python train.py --vocab_size=4585 --encoder_arch="coatnet" --encoder_head_dim=64 --encoder_inner_norm=false --decoder_parallel_block=false --weight_decay=0.06
Rows from block 6 of the image encoder, named by matrix and row number. Rows with one number belong to one neuron. Each number is 50 + 10 x the weight over its row's rms, rounded and kept within 0 to 99. All counts start at 0. After the name is the row's rms in percent of the matrix's.
# fc1: MLP up (encoder.blocks.6.mlp.fc1.weight, 1024x256), inputs 128-255
# fc2: MLP down (encoder.blocks.6.mlp.fc2.weight, 256x1024, transposed), outputs 128-255
fc1.726 124:52 60 66 39 57 47 64 64 49 36 51 38 58 68 59 52 52 63 53 51 49 48 54 47 46 38 44 68 36 61 45 49 48 37 47 43 72 56 45 41 48 46 50 55 32 51 45 38 63 50 45 27 59 26 51 46 59 44 59 38 27 44 61 45 47 53 47 70 51 46 66 57 54 49 32 58 55 66 32 59 47 59 52 63 60 40 52 72 39 50 51 46 57 45 56 33 49 57 50 40 40 76 66 42 40 47 44 47 47 47 41 57 56 55 52 26 37 55 69 59 54 43 47 78 49 43 52 38
fc1.727 030:58 50 42 48 53 66 43 56 58 68 52 50 53 48 54 58 42 52 51 53 66 37 51 36 40 46 33 50 48 58 38 42 66 48 59 51 61 57 52 50 51 55 46 50 43 62 33 45 78 53 72 48 46 53 44 58 47 48 29 44 55 52 77 54 53 48 46 50 38 43 48 41 54 56 35 51 48 48 43 68 45 71 39 39 42 54 46 60 32 35 63 44 46 62 59 54 57 61 48 53 46 59 45 66 67 33 40 45 49 72 67 63 49 42 56 39 60 58 47 49 51 51 33 45 34 36 32 52
fc1.728 012:67 35 48 60 55 45 51 44 50 36 55 40 46 44 50 59 68 51 34 35 49 49 48 35 55 35 41 46 54 63 50 33 31 39 44 58 46 62 44 60 47 45 56 61 57 64 48 49 49 47 70 55 64 30 45 42 50 52 34 51 61 36 66 53 51 51 47 61 56 46 59 43 59 52 59 40 42 37 40 61 62 58 42 36 50 66 39 50 60 42 31 61 51 37 40 61 42 54 36 58 56 56 56 70 56 41 43 46 46 51 60 48 44 64 69 53 57 45 61 39 42 45 43 30 44 69 64 33
fc1.729 016:51 59 52 50 69 61 49 42 41 58 40 59 64 50 51 41 49 54 32 69 42 64 71 65 48 52 49 42 59 60 58 38 47 62 53 36 37 40 46 45 41 46 30 60 37 46 40 49 58 70 55 62 52 38 34 62 42 50 53 53 63 45 52 55 37 55 51 45 49 49 63 48 46 57 54 41 49 54 48 53 56 38 30 43 47 67 56 66 43 46 38 55 63 46 55 55 48 41 45 85 67 35 34 44 64 32 47 52 55 52 55 37 62 36 39 42 64 49 54 42 44 40 46 44 44 48 44 35
fc1.730 019:41 31 43 40 63 55 64 57 52 37 64 55 46 47 46 67 46 37 47 43 59 39 63 43 45 42 44 42 59 47 57 34 55 47 48 62 68 64 55 20 51 53 50 66 53 39 58 46 50 45 59 36 66 34 54 38 45 42 68 64 46 42 38 54 50 44 46 50 58 59 47 55 63 48 48 55 53 54 53 52 59 48 53 57 30 68 46 43 31 55 53 51 62 68 32 64 41 38 42 64 50 42 50 43 60 44 50 77 38 40 52 56 60 34 47 45 46 32 38 63 33 37 66 38 58 38 57 33
fc1.731 019:56 68 50 60 59 44 44 67 73 59 47 65 59 26 72 47 44 44 42 46 34 54 44 39 39 51 51 55 40 35 48 30 65 52 61 35 58 40 57 44 63 46 40 46 48 50 62 74 44 49 45 39 36 25 42 38 37 47 64 59 46 61 53 47 71 55 51 42 34 47 46 51 37 43 51 56 47 40 44 63 49 50 42 46 68 40 35 49 45 59 33 50 43 35 34 51 61 49 49 62 41 50 40 42 51 62 37 66 51 33 60 50 50 52 55 58 65 49 53 42 46 45 45 48 51 63 60 55
fc1.732 014:37 42 44 51 53 43 51 50 64 45 70 38 62 37 35 65 59 46 37 43 67 37 47 48 66 45 57 51 52 51 62 44 51 69 53 40 67 51 40 55 59 58 53 52 44 57 55 63 53 50 64 54 62 50 60 34 71 31 46 41 60 41 47 67 46 51 53 66 62 42 56 59 66 58 36 48 63 34 61 60 58 55 44 48 53 41 35 58 56 37 49 61 66 62 55 55 42 55 35 56 47 51 64 46 42 37 65 47 54 70 72 48 39 45 52 34 45 49 45 38 59 38 42 49 46 36 35 42
fc1.733 015:51 30 37 51 45 48 52 51 62 57 59 48 43 39 51 59 46 74 47 47 48 35 59 67 57 56 55 63 58 63 41 59 57 53 55 57 60 55 46 42 54 57 40 67 43 54 53 51 57 50 52 35 53 46 46 53 33 45 58 67 43 50 33 37 36 44 39 46 40 52 45 47 56 33 50 54 52 57 57 56 60 38 60 39 48 47 48 62 51 43 38 42 51 63 59 40 62 42 51 38 32 37 47 41 37 60 70 49 45 45 43 65 54 52 49 60 48 68 40 32 71 56 44 33 40 41 60 57
fc1.734 019:60 54 67 58 57 53 62 52 58 62 53 58 44 46 50 57 58 48 47 39 50 61 46 36 48 34 46 53 44 41 75 45 67 40 48 51 53 45 50 56 54 54 59 56 45 55 42 37 55 36 51 37 33 53 60 52 36 51 37 46 51 64 44 67 52 51 65 50 45 57 68 29 51 48 52 44 40 54 30 59 46 39 51 48 56 52 69 64 38 53 41 45 55 48 66 59 54 39 73 53 47 45 52 43 46 47 30 46 64 49 44 58 66 62 42 64 53 74 65 41 50 42 60 48 51 46 48 42
fc1.735 012:45 58 38 46 44 62 52 45 53 39 59 48 57 61 39 38 60 54 40 47 54 63 62 64 59 60 49 61 54 38 33 38 56 51 38 40 43 51 54 57 58 51 38 37 48 52 33 48 47 42 55 47 50 51 44 33 67 63 36 33 43 50 62 56 29 53 59 58 55 36 40 38 41 52 59 36 56 44 44 56 54 44 38 42 33 64 36 49 48 59 51 61 65 39 61 67 35 46 61 54 43 48 56 61 61 62 50 35 57 63 56 51 69 55 62 37 63 62 66 62 43 60 55 52 45 59 48 61
fc1.736 014:63 52 55 52 44 51 67 45 44 58 44 46 53 58 55 46 43 65 55 41 58 55 45 53 40 55 38 53 37 45 38 66 43 42 32 40 42 49 61 50 31 69 55 54 69 54 69 56 54 44 48 47 41 35 43 59 51 31 45 29 39 38 49 60 39 46 54 49 42 55 55 39 31 55 40 43 60 58 50 60 63 62 54 42 39 59 32 59 43 34 63 32 54 51 50 55 49 52 64 63 59 67 38 55 35 38 68 52 48 64 46 44 38 51 45 48 35 59 42 47 60 59 46 57 39 68 42 56
fc1.737 104:65 44 55 53 41 52 53 28 34 57 69 57 71 36 53 52 52 66 72 47 53 52 22 49 38 54 56 56 40 37 43 41 51 38 48 48 56 52 54 46 69 39 46 59 62 38 28 53 54 56 48 33 45 52 48 56 71 53 55 42 44 44 39 51 47 57 47 37 61 37 63 54 70 75 52 56 61 54 47 54 40 58 51 54 55 53 58 61 29 53 50 54 56 33 51 46 41 47 37 43 51 44 43 44 49 47 45 50 36 44 50 61 45 47 52 55 77 52 36 29 67 49 51 63 55 55 66 61
fc1.738 013:48 69 71 38 53 47 62 61 51 46 42 55 43 60 55 66 68 61 49 63 51 43 36 40 51 50 54 59 60 53 57 66 52 46 27 52 68 55 49 64 56 51 46 56 66 64 49 44 53 50 48 49 36 46 61 47 62 36 53 40 64 42 42 59 57 53 38 53 49 48 40 41 33 58 65 41 66 54 62 53 49 59 45 55 51 39 61 43 49 43 51 62 45 52 64 59 52 50 61 40 49 41 53 65 64 68 57 45 45 32 45 38 40 41 43 37 30 51 43 56 37 53 57 45 33 59 53 68
fc1.739 012:44 47 31 51 51 41 34 54 52 38 63 51 68 33 32 58 51 58 35 41 65 34 43 63 55 32 41 57 67 38 63 37 37 63 51 42 55 52 40 60 53 54 33 63 50 66 39 40 59 49 33 39 35 52 38 68 45 45 51 54 52 66 54 41 55 45 34 59 35 62 58 34 48 41 36 52 32 36 67 45 65 66 51 55 47 51 53 39 57 56 43 43 37 47 38 73 62 50 59 62 56 55 49 73 54 48 66 45 42 56 41 39 57 37 52 68 45 47 45 62 58 57 56 53 54 63 36 51
fc1.740 015:34 47 64 50 38 52 41 61 55 64 37 48 65 36 58 44 77 38 60 63 56 51 67 69 62 56 57 37 40 46 51 41 55 53 52 54 58 45 44 35 43 61 50 55 40 52 64 54 56 41 41 60 57 61 58 43 61 36 57 41 39 58 64 28 58 60 49 57 37 47 38 39 58 57 41 41 64 38 58 65 38 38 64 48 45 50 60 48 41 45 30 42 36 48 33 52 46 61 40 49 55 60 56 54 62 64 61 43 30 49 32 59 45 49 48 60 43 61 50 39 65 46 35 58 46 61 30 52
fc1.741 014:48 64 54 60 55 63 54 38 62 56 46 32 24 60 48 51 58 45 53 41 58 39 60 33 62 57 41 49 41 55 50 46 41 63 40 45 55 52 34 57 45 46 55 63 49 46 55 48 45 46 42 49 42 39 47 52 44 54 61 57 52 65 42 55 36 49 56 57 56 49 63 44 62 59 68 44 65 61 41 61 45 43 42 25 47 55 63 48 55 41 30 49 42 53 55 56 64 57 43 49 50 51 55 54 74 32 47 64 39 53 63 50 65 32 49 41 49 69 45 49 57 50 46 53 53 48 70 65
fc1.742 012:61 59 44 49 51 37 61 62 52 39 38 45 60 56 46 31 52 59 49 49 43 48 60 52 68 58 54 63 61 48 61 38 53 59 57 53 57 51 41 61 45 58 50 57 34 71 39 59 49 34 54 39 38 48 52 44 42 32 43 46 67 56 41 55 33 61 39 61 55 62 46 38 53 57 60 44 44 48 41 43 41 50 55 51 68 41 44 43 64 34 38 56 43 27 43 37 43 48 65 50 53 42 59 63 40 61 46 49 49 38 49 44 68 60 58 59 42 68 59 41 44 56 58 60 62 50 58 33
fc1.743 030:44 44 44 45 47 55 51 68 50 59 30 69 46 35 45 56 53 75 73 41 50 58 51 38 32 66 52 48 62 48 51 55 52 44 39 30 43 55 39 61 46 48 62 43 59 42 44 37 62 59 42 57 39 50 63 53 55 57 62 39 66 43 44 49 34 57 44 60 56 37 59 59 38 64 40 49 60 59 55 48 44 42 42 46 46 62 44 40 53 53 47 39 42 39 47 69 34 48 43 35 51 55 54 63 40 40 35 64 30 39 32 51 58 37 35 64 56 53 36 56 69 54 50 50 40 40 55 38
fc1.744 207:42 45 52 53 65 50 56 65 54 48 43 53 43 58 37 55 49 53 58 54 68 59 40 60 48 40 58 39 62 60 60 43 50 59 51 29 58 49 73 61 68 56 33 47 50 52 56 57 40 33 42 51 47 42 42 46 39 50 51 53 65 66 43 58 58 30 53 55 48 54 61 56 45 64 26 29 37 47 54 38 47 51 56 59 56 52 60 37 48 51 34 25 39 34 57 67 52 62 31 47 41 36 48 44 38 63 61 63 31 50 38 52 42 42 52 43 42 57 41 47 56 55 31 53 46 52 49 50
fc1.745 013:51 44 55 62 41 54 61 51 56 59 39 42 61 59 61 48 43 58 55 60 51 37 60 58 50 70 33 51 42 47 46 51 42 67 63 35 39 55 52 33 65 61 53 72 65 53 59 41 29 44 53 49 42 54 61 59 64 33 62 64 36 51 57 60 57 36 45 63 48 43 35 41 39 60 35 40 48 35 59 55 68 57 42 59 45 58 58 40 62 44 36 30 44 41 54 40 50 71 38 47 48 65 43 66 39 58 61 46 49 54 68 54 37 57 36 41 52 37 45 61 46 62 48 47 53 68 44 48
fc1.746 178:43 47 63 78 57 35 51 67 53 62 51 58 81 54 35 47 35 76 29 58 44 49 60 48 37 74 39 44 48 47 59 64 45 54 49 41 63 52 42 55 59 69 30 45 50 49 56 60 48 53 67 48 46 26 47 44 50 42 49 48 66 47 55 52 40 69 51 34 61 53 43 52 40 49 34 36 35 41 48 37 56 40 54 40 54 49 48 51 49 63 46 37 55 72 53 60 56 53 39 41 47 36 58 44 51 49 55 84 57 37 50 39 69 59 47 40 43 32 52 34 27 46 55 43 50 56 44 46
fc1.747 011:55 37 48 46 62 55 58 53 39 63 55 35 61 62 61 33 34 60 38 47 48 33 67 60 53 50 55 51 51 59 58 60 37 35 48 47 62 62 55 36 41 43 45 65 34 49 42 45 45 62 41 53 59 61 37 66 48 61 57 65 53 58 55 50 40 48 45 50 52 46 48 46 36 59 33 42 61 63 54 51 56 61 44 36 64 53 55 38 69 64 52 55 60 61 63 55 29 34 30 44 49 66 48 55 69 45 38 40 58 42 65 68 35 57 40 36 63 53 55 38 42 54 40 46 45 50 51 63
fc1.748 015:58 52 56 56 43 67 51 65 62 58 48 58 43 50 58 43 44 45 53 58 66 47 51 40 50 34 41 57 41 48 43 50 43 32 46 46 50 36 59 39 57 56 58 49 39 43 42 43 44 55 34 50 41 56 43 54 37 49 50 42 58 51 54 49 28 52 60 54 52 59 38 55 67 66 53 60 55 60 60 52 64 58 30 42 56 64 51 53 33 57 32 60 34 47 67 42 50 61 54 35 65 81 55 48 55 57 62 62 33 47 47 45 55 61 54 54 41 63 69 64 53 53 55 55 62 32 31 59
fc1.749 015:55 52 51 41 34 55 45 35 54 40 45 48 59 46 48 43 64 56 45 56 38 40 58 44 52 49 49 43 38 55 50 56 38 37 36 46 64 52 53 53 60 44 67 67 44 40 67 49 39 48 40 41 48 32 27 49 70 60 57 57 63 54 65 44 27 39 48 73 33 49 44 69 72 60 41 33 40 49 47 52 34 36 44 58 56 46 43 39 51 54 53 39 60 51 49 49 67 57 36 57 38 41 63 52 64 60 55 32 34 56 57 35 59 51 45 40 49 60 69 66 37 40 63 53 46 59 62 59
fc1.750 019:66 39 47 60 38 40 57 60 43 47 41 45 51 47 44 51 28 50 58 70 57 51 58 56 56 61 42 48 62 54 34 53 54 45 52 41 33 58 33 39 37 46 61 71 41 46 46 61 50 29 48 48 45 57 40 62 61 30 43 57 41 36 39 56 52 44 50 56 57 36 51 47 61 43 33 47 49 44 39 50 43 64 51 46 60 45 55 50 44 58 44 45 42 45 61 34 53 37 43 49 64 33 66 43 60 57 60 60 54 24 53 63 67 57 36 58 48 43 42 56 36 56 53 50 68 57 66 54
fc1.751 024:50 46 42 53 46 44 35 55 52 43 68 50 50 41 41 42 28 34 43 37 58 66 43 45 62 59 59 52 48 52 41 72 40 57 32 43 47 48 50 53 52 56 42 41 55 55 41 53 53 48 56 46 49 40 44 58 56 49 45 44 42 55 57 35 51 46 54 42 50 51 49 50 30 37 35 44 54 46 61 44 39 62 50 38 50 80 42 44 42 39 58 35 54 58 76 42 56 52 58 46 57 47 55 44 62 66 38 61 35 39 43 58 56 29 44 52 58 47 46 61 35 49 60 56 47 59 46 59
fc1.752 015:33 54 36 63 46 60 51 73 51 34 71 55 61 41 66 59 63 34 57 54 35 58 52 72 49 38 54 62 60 51 45 45 54 55 54 68 58 52 69 55 45 54 53 42 59 68 42 48 44 64 57 54 66 44 53 60 50 54 45 63 44 39 38 40 49 58 51 46 38 61 45 66 72 44 59 60 62 47 46 54 27 57 59 29 66 52 66 58 43 39 41 56 58 59 58 47 57 61 43 47 57 44 52 46 61 64 62 39 43 51 48 69 60 49 60 47 39 39 38 47 39 46 51 41 49 46 57 25
fc2.726 128:46 65 49 55 62 54 45 29 55 53 59 28 45 49 35 47 44 51 52 55 51 36 48 33 60 48 69 46 46 44 61 37 55 56 43 40 51 54 33 39 61 57 52 38 54 49 49 61 58 55 51 60 55 56 57 61 54 47 44 48 49 72 41 50 54 57 54 46 67 57 59 50 46 53 38 53 42 51 49 66 56 45 58 53 57 70 35 42 50 52 34 43 29 48 58 52 59 42 43 49 28 50 40 34 38 70 46 40 38 39 59 63 52 51 51 64 58 47 69 46 52 46 60 65 54 56 57 44
fc2.727 028:54 35 48 43 54 71 61 46 45 59 39 70 53 57 53 42 64 40 63 24 61 42 52 57 44 51 51 64 74 51 51 43 58 48 43 59 72 49 44 24 63 71 33 46 35 44 55 52 50 58 52 43 45 22 49 57 52 62 59 62 56 46 31 55 56 57 51 43 33 48 51 57 48 56 42 47 62 38 56 67 48 55 66 50 56 41 33 38 54 60 45 57 26 42 48 70 48 37 42 43 53 48 52 63 47 55 45 44 54 52 44 40 59 57 43 43 28 52 40 59 49 64 56 54 48 48 57 45
fc2.728 011:44 59 50 69 59 37 25 48 45 53 57 52 50 45 60 65 56 58 51 57 50 51 45 50 46 51 58 48 33 41 61 43 72 40 38 61 48 47 53 54 33 34 59 65 49 50 58 45 61 46 51 52 50 58 41 38 66 42 41 45 68 48 49 50 54 42 52 58 48 54 61 37 53 42 37 36 61 63 55 46 44 52 43 51 42 51 50 55 50 47 57 27 47 58 41 45 50 47 35 60 54 50 42 60 63 30 56 47 56 52 43 51 55 44 27 36 41 27 64 60 50 62 47 56 53 52 60 70
fc2.729 013:43 46 50 48 33 50 56 52 47 50 55 46 64 49 55 70 50 47 38 50 44 59 47 35 44 55 56 57 47 22 46 48 46 42 45 50 38 38 50 64 39 49 40 57 39 55 52 53 69 35 47 68 52 45 63 27 63 58 43 51 53 44 46 50 65 52 38 41 54 58 35 46 48 40 53 55 32 39 47 59 57 46 68 45 64 30 64 27 48 53 72 52 61 43 51 63 42 54 58 53 39 48 59 52 47 56 69 46 57 59 59 42 51 46 40 28 42 56 60 41 67 42 46 47 50 58 30 50
fc2.730 019:57 54 54 64 73 60 45 43 57 51 53 74 43 37 65 42 62 72 38 46 63 40 47 41 47 44 47 37 52 61 39 63 42 50 51 27 49 42 34 52 62 42 42 44 42 31 49 37 32 69 37 48 41 57 43 50 57 44 53 58 48 51 65 66 58 60 66 57 36 56 72 49 34 61 50 38 51 31 39 35 47 72 55 30 69 36 47 71 47 49 29 62 56 44 54 34 64 53 52 46 40 53 69 65 24 49 49 48 51 46 52 44 55 61 54 46 46 50 44 53 36 48 51 59 48 35 58 47
fc2.731 018:48 48 48 40 40 55 54 32 43 47 42 34 50 38 39 48 54 68 53 52 64 42 50 47 34 51 51 55 31 47 50 53 33 44 40 51 49 67 50 51 51 47 22 35 72 50 57 59 44 68 34 47 63 57 56 50 39 57 50 54 56 64 56 59 55 45 50 52 60 50 41 50 73 66 37 71 68 54 45 47 47 42 38 29 50 37 61 43 51 61 59 50 50 43 46 36 46 60 70 54 41 61 34 59 52 53 69 56 50 30 46 51 50 27 56 62 33 33 70 59 59 60 49 54 57 38 59 55
fc2.732 009:60 46 60 64 52 55 63 57 54 59 45 42 46 47 46 42 48 54 63 49 67 72 29 49 54 47 53 49 37 33 69 66 39 54 50 35 56 41 37 42 56 43 47 40 56 52 48 59 60 54 45 64 57 55 27 71 52 61 43 50 31 69 52 49 46 47 64 41 38 41 53 52 52 44 54 49 48 43 37 66 65 45 73 51 37 62 37 43 36 58 65 50 51 44 46 46 51 52 57 52 50 59 51 40 52 53 52 57 29 83 42 50 68 53 58 51 50 50 42 50 39 68 52 56 60 43 58 68
fc2.733 012:50 42 72 32 59 58 37 51 43 67 50 54 53 36 70 51 50 48 57 30 47 62 37 52 47 42 46 53 70 52 53 54 50 46 46 58 45 37 52 50 43 38 50 60 58 26 49 44 29 52 39 43 45 32 51 53 68 57 46 61 70 45 54 48 63 58 56 56 43 70 39 44 32 56 46 42 64 45 52 51 48 42 49 51 44 57 37 42 42 46 53 60 57 64 42 49 54 42 46 58 53 68 27 56 38 56 26 52 44 46 39 48 38 46 57 47 47 52 46 56 56 43 68 44 52 58 40 50
fc2.734 018:46 55 49 67 57 55 53 38 33 50 35 49 60 59 56 46 45 72 38 62 45 57 65 49 60 46 75 47 44 53 63 36 54 57 37 44 44 46 61 47 43 50 46 45 53 63 49 51 43 47 44 50 36 61 54 53 52 46 54 49 34 62 44 60 55 51 40 66 53 57 53 41 65 45 52 39 31 54 46 47 54 46 36 39 57 55 37 36 58 51 47 51 55 61 37 26 46 52 32 42 59 74 59 57 43 36 56 33 55 45 43 61 44 56 48 46 26 45 46 49 55 50 57 35 32 75 56 59
fc2.735 007:41 55 36 39 49 45 47 56 48 53 54 64 64 37 39 42 35 55 50 49 32 57 66 47 42 60 59 63 59 62 72 67 58 54 55 57 63 60 36 50 36 68 39 42 32 53 40 38 52 41 47 64 29 55 64 52 41 52 61 60 40 68 35 54 65 44 53 38 52 78 39 50 31 58 40 48 42 48 48 55 42 63 68 59 60 70 50 45 65 43 43 50 43 61 51 41 47 55 32 40 61 68 38 49 40 56 56 51 44 55 55 56 49 47 38 51 36 45 43 54 37 42 57 58 44 43 52 48
fc2.736 010:47 53 59 37 55 67 48 67 55 67 38 50 60 44 47 60 38 51 39 42 43 55 61 58 52 76 45 64 57 42 46 34 41 43 52 38 44 43 56 57 38 36 53 55 50 59 66 45 48 37 53 48 61 49 62 59 60 48 52 60 64 44 52 48 50 52 34 52 58 30 46 54 47 40 61 68 62 50 37 42 39 34 45 63 66 45 55 53 52 38 38 54 50 40 50 51 54 44 46 59 56 59 29 39 26 52 32 61 50 49 49 45 56 63 39 59 57 42 64 42 50 34 62 49 56 53 65 58
fc2.737 119:35 71 63 64 47 50 47 57 48 49 55 44 35 48 49 53 50 35 52 40 41 41 55 26 45 47 58 46 52 37 48 53 74 58 51 66 59 52 68 56 37 51 40 31 50 56 47 41 48 43 56 38 55 28 47 54 37 35 55 47 53 62 51 58 46 62 40 77 57 41 45 55 52 48 41 30 45 58 41 55 38 57 49 50 46 68 66 55 53 58 55 30 46 60 49 50 47 55 50 33 42 41 39 42 49 50 62 52 52 62 58 51 36 52 44 56 34 63 50 60 45 55 52 59 57 46 51 41
fc2.738 011:59 56 63 43 62 53 27 33 35 55 36 61 46 44 43 53 64 41 54 46 44 74 44 34 43 54 59 58 47 49 42 50 54 59 52 41 46 51 72 69 36 49 34 33 54 50 42 41 61 60 37 57 39 46 56 58 36 44 31 53 41 32 56 43 54 42 61 52 51 45 65 67 54 54 49 57 34 52 48 55 50 30 50 32 36 61 50 45 43 51 69 62 38 47 59 47 39 57 54 57 28 55 60 59 65 46 50 53 57 44 54 49 68 68 64 48 56 42 46 50 39 51 49 27 50 44 57 51
fc2.739 008:49 47 56 38 68 48 48 65 60 42 31 65 51 60 39 20 51 43 55 55 48 53 47 50 39 36 59 55 49 70 32 60 60 45 56 64 47 57 66 50 43 47 54 50 64 46 44 55 61 54 45 30 55 52 61 53 52 65 23 52 60 43 62 40 47 35 40 41 61 41 45 58 59 37 56 66 55 55 40 46 43 52 52 37 41 52 28 47 49 46 45 52 52 53 44 30 43 46 50 65 59 42 40 39 46 57 47 40 64 49 36 61 50 71 40 56 61 44 44 39 50 47 61 49 45 55 59 62
fc2.740 014:55 64 41 44 50 55 46 44 53 61 37 45 45 66 58 35 63 26 46 31 43 53 46 66 43 48 42 53 43 68 51 59 48 30 47 65 62 64 63 59 44 40 49 49 57 37 43 44 36 46 52 55 63 68 43 57 51 64 45 56 51 43 28 41 36 51 51 56 67 58 30 47 54 39 45 56 36 57 35 38 52 63 47 59 46 58 40 38 31 74 63 46 50 42 40 45 38 41 55 52 73 45 53 51 47 57 54 60 63 43 49 43 60 47 43 69 66 58 36 54 46 52 57 52 45 50 47 34
fc2.741 011:56 60 60 23 56 54 49 41 49 37 50 72 58 43 44 50 37 59 51 48 39 50 57 37 41 43 43 61 30 49 48 59 51 53 53 68 41 64 48 43 48 34 52 71 57 66 50 49 40 58 41 61 50 46 48 58 65 35 47 46 47 50 39 37 62 59 37 63 38 34 52 42 43 55 42 39 64 46 44 41 55 55 41 37 45 53 39 53 52 56 49 48 43 47 52 37 51 41 57 56 51 36 31 71 49 34 45 49 54 43 49 64 70 28 49 54 57 45 45 44 44 50 53 40 43 52 54 58
fc2.742 009:51 60 58 49 50 57 40 52 51 45 61 47 42 32 39 45 47 49 52 39 43 65 51 48 50 44 36 45 48 58 45 61 50 50 48 56 38 39 55 52 54 63 48 40 74 41 57 41 48 49 28 54 54 59 48 61 50 42 46 59 58 52 54 47 59 44 65 52 52 63 49 68 44 24 55 40 58 51 77 56 70 55 29 38 58 57 27 52 25 59 53 47 74 74 54 54 57 29 40 50 52 53 46 40 52 35 40 41 73 53 39 54 52 54 58 56 47 46 38 61 54 50 54 52 63 47 48 57
fc2.743 026:58 65 51 54 47 47 43 48 54 35 46 56 53 53 42 56 56 30 45 50 63 29 47 52 72 46 52 33 36 61 56 33 45 44 48 56 39 65 39 47 35 58 36 75 46 62 42 50 49 66 49 40 39 36 64 56 33 63 56 48 52 38 32 51 44 64 38 62 54 52 47 55 55 59 58 52 51 50 44 59 45 56 47 42 56 60 58 40 48 44 48 67 43 40 60 50 60 47 69 49 49 42 58 51 49 52 54 66 46 68 58 40 56 64 48 63 37 57 51 52 35 38 49 51 32 36 42 47
fc2.744 196:55 52 53 38 56 27 48 44 53 49 62 54 44 48 49 48 67 58 47 58 49 59 52 56 40 49 65 58 48 62 46 55 54 61 51 42 51 52 58 57 46 56 43 51 60 77 43 50 49 60 45 44 60 31 59 50 42 71 51 45 55 65 56 53 66 40 39 65 52 57 46 45 54 46 46 47 52 57 55 65 62 35 50 39 49 51 38 57 54 58 61 44 54 50 46 61 71 56 44 64 32 40 51 61 37 61 49 49 56 54 62 62 59 54 51 47 55 27 47 51 57 50 32 70 52 38 31 39
fc2.745 010:44 46 47 41 56 46 43 39 53 54 39 59 49 60 55 38 61 32 53 44 53 62 41 54 41 34 67 57 52 42 49 33 47 59 50 56 64 46 50 61 49 49 41 59 46 35 55 59 46 56 51 34 41 50 42 61 43 40 50 56 40 39 51 29 54 51 39 49 36 50 36 48 26 34 54 41 67 45 58 58 44 51 58 56 23 41 40 39 52 45 47 50 46 58 42 48 53 42 51 42 39 51 59 49 55 50 44 50 43 36 44 25 80 56 59 48 52 34 46 40 49 32 58 57 56 46 57 54
fc2.746 195:47 58 44 46 40 51 61 45 52 75 52 35 42 41 32 51 40 62 45 33 54 40 41 63 58 40 49 72 49 45 33 40 53 59 53 44 38 32 37 46 56 46 56 58 45 51 61 35 49 58 56 46 73 47 50 51 49 52 31 47 39 57 48 53 58 62 72 64 51 60 60 52 64 48 55 53 46 50 36 28 45 49 52 43 57 75 47 41 32 49 61 48 39 41 51 48 40 29 39 56 45 57 34 59 51 61 45 58 60 56 43 47 54 51 38 58 48 34 49 59 57 38 51 43 54 58 75 65
fc2.747 008:38 55 67 47 40 51 47 57 52 55 53 67 46 50 48 64 56 47 58 56 55 56 37 48 58 64 53 43 52 64 62 49 39 48 49 59 53 29 49 53 47 37 54 28 58 62 57 40 44 49 40 39 50 56 46 57 48 61 52 42 71 42 55 60 60 53 54 55 47 35 39 47 47 50 55 51 55 54 30 68 35 49 63 53 33 59 49 59 42 68 47 44 44 47 44 56 50 34 63 36 63 43 38 41 52 45 61 62 44 54 66 23 45 40 60 51 37 50 39 47 50 38 48 40 59 33 50 44
fc2.748 012:66 54 42 59 49 57 47 55 43 44 47 51 44 46 51 43 35 53 35 67 52 25 37 56 47 28 55 47 52 50 44 52 38 34 40 67 43 52 62 50 56 41 47 49 62 43 64 43 59 44 53 47 62 43 54 55 50 49 56 70 36 51 36 47 39 55 54 42 80 48 61 64 69 52 59 44 59 52 50 48 47 45 73 65 60 46 33 57 48 59 50 35 68 46 64 53 56 38 55 48 53 47 43 26 34 52 52 46 49 30 56 42 63 45 54 39 64 51 55 52 50 41 57 42 56 64 62 38
fc2.749 010:42 53 34 53 49 66 57 49 43 71 50 40 36 37 60 59 49 36 35 66 54 49 43 36 46 43 43 46 55 42 43 51 66 51 53 58 52 54 43 50 50 59 56 53 61 61 44 39 44 47 55 53 58 39 51 63 43 40 29 45 55 52 45 43 62 58 37 48 56 45 44 58 44 37 60 53 63 34 51 36 55 75 43 53 28 49 46 68 47 38 41 55 54 49 42 48 51 51 55 28 65 45 44 61 49 57 44 76 54 41 47 65 48 45 57 63 59 39 58 62 61 47 31 57 57 66 24 60
fc2.750 015:58 44 53 64 49 71 53 64 54 59 62 32 52 61 40 50 57 47 49 51 69 52 61 41 58 63 61 51 47 56 45 50 51 46 45 68 40 65 47 50 33 42 49 76 44 50 66 62 53 30 54 66 27 38 49 36 59 50 49 57 46 40 63 62 34 60 28 47 37 49 53 51 42 37 69 48 71 51 53 68 43 43 66 56 51 57 29 57 54 45 60 46 47 55 40 53 41 58 52 48 73 40 50 42 56 54 59 44 30 48 35 54 35 40 36 52 48 49 44 40 58 65 49 54 42 55 48 41
fc2.751 023:75 62 55 51 29 56 49 63 59 37 41 43 48 59 54 66 52 60 60 57 46 47 37 38 35 66 68 41 54 43 57 47 44 54 56 55 41 48 36 44 41 46 46 63 61 55 72 48 51 55 42 59 43 50 58 56 37 46 40 44 56 43 55 56 53 64 57 55 34 33 42 48 44 36 41 30 58 50 65 27 41 55 74 54 35 36 50 64 45 46 60 71 65 56 39 38 59 63 60 44 47 39 49 46 52 34 56 65 51 35 69 40 59 41 59 79 42 56 37 37 58 44 54 52 50 44 30 57
fc2.752 012:35 42 51 57 33 55 38 58 39 54 51 47 25 48 54 46 39 57 58 36 45 54 44 57 51 39 54 36 41 35 51 52 42 54 44 44 52 39 53 38 60 48 51 38 70 56 27 57 54 63 46 44 66 54 50 42 52 32 53 45 36 42 71 36 27 77 56 70 34 47 58 52 60 74 52 62 47 53 52 46 56 39 59 41 36 55 48 55 45 45 52 44 57 51 44 46 51 35 64 57 34 59 57 51 43 54 49 68 51 27 59 49 55 59 18 57 47 63 55 46 42 53 51 67 48 52 62 53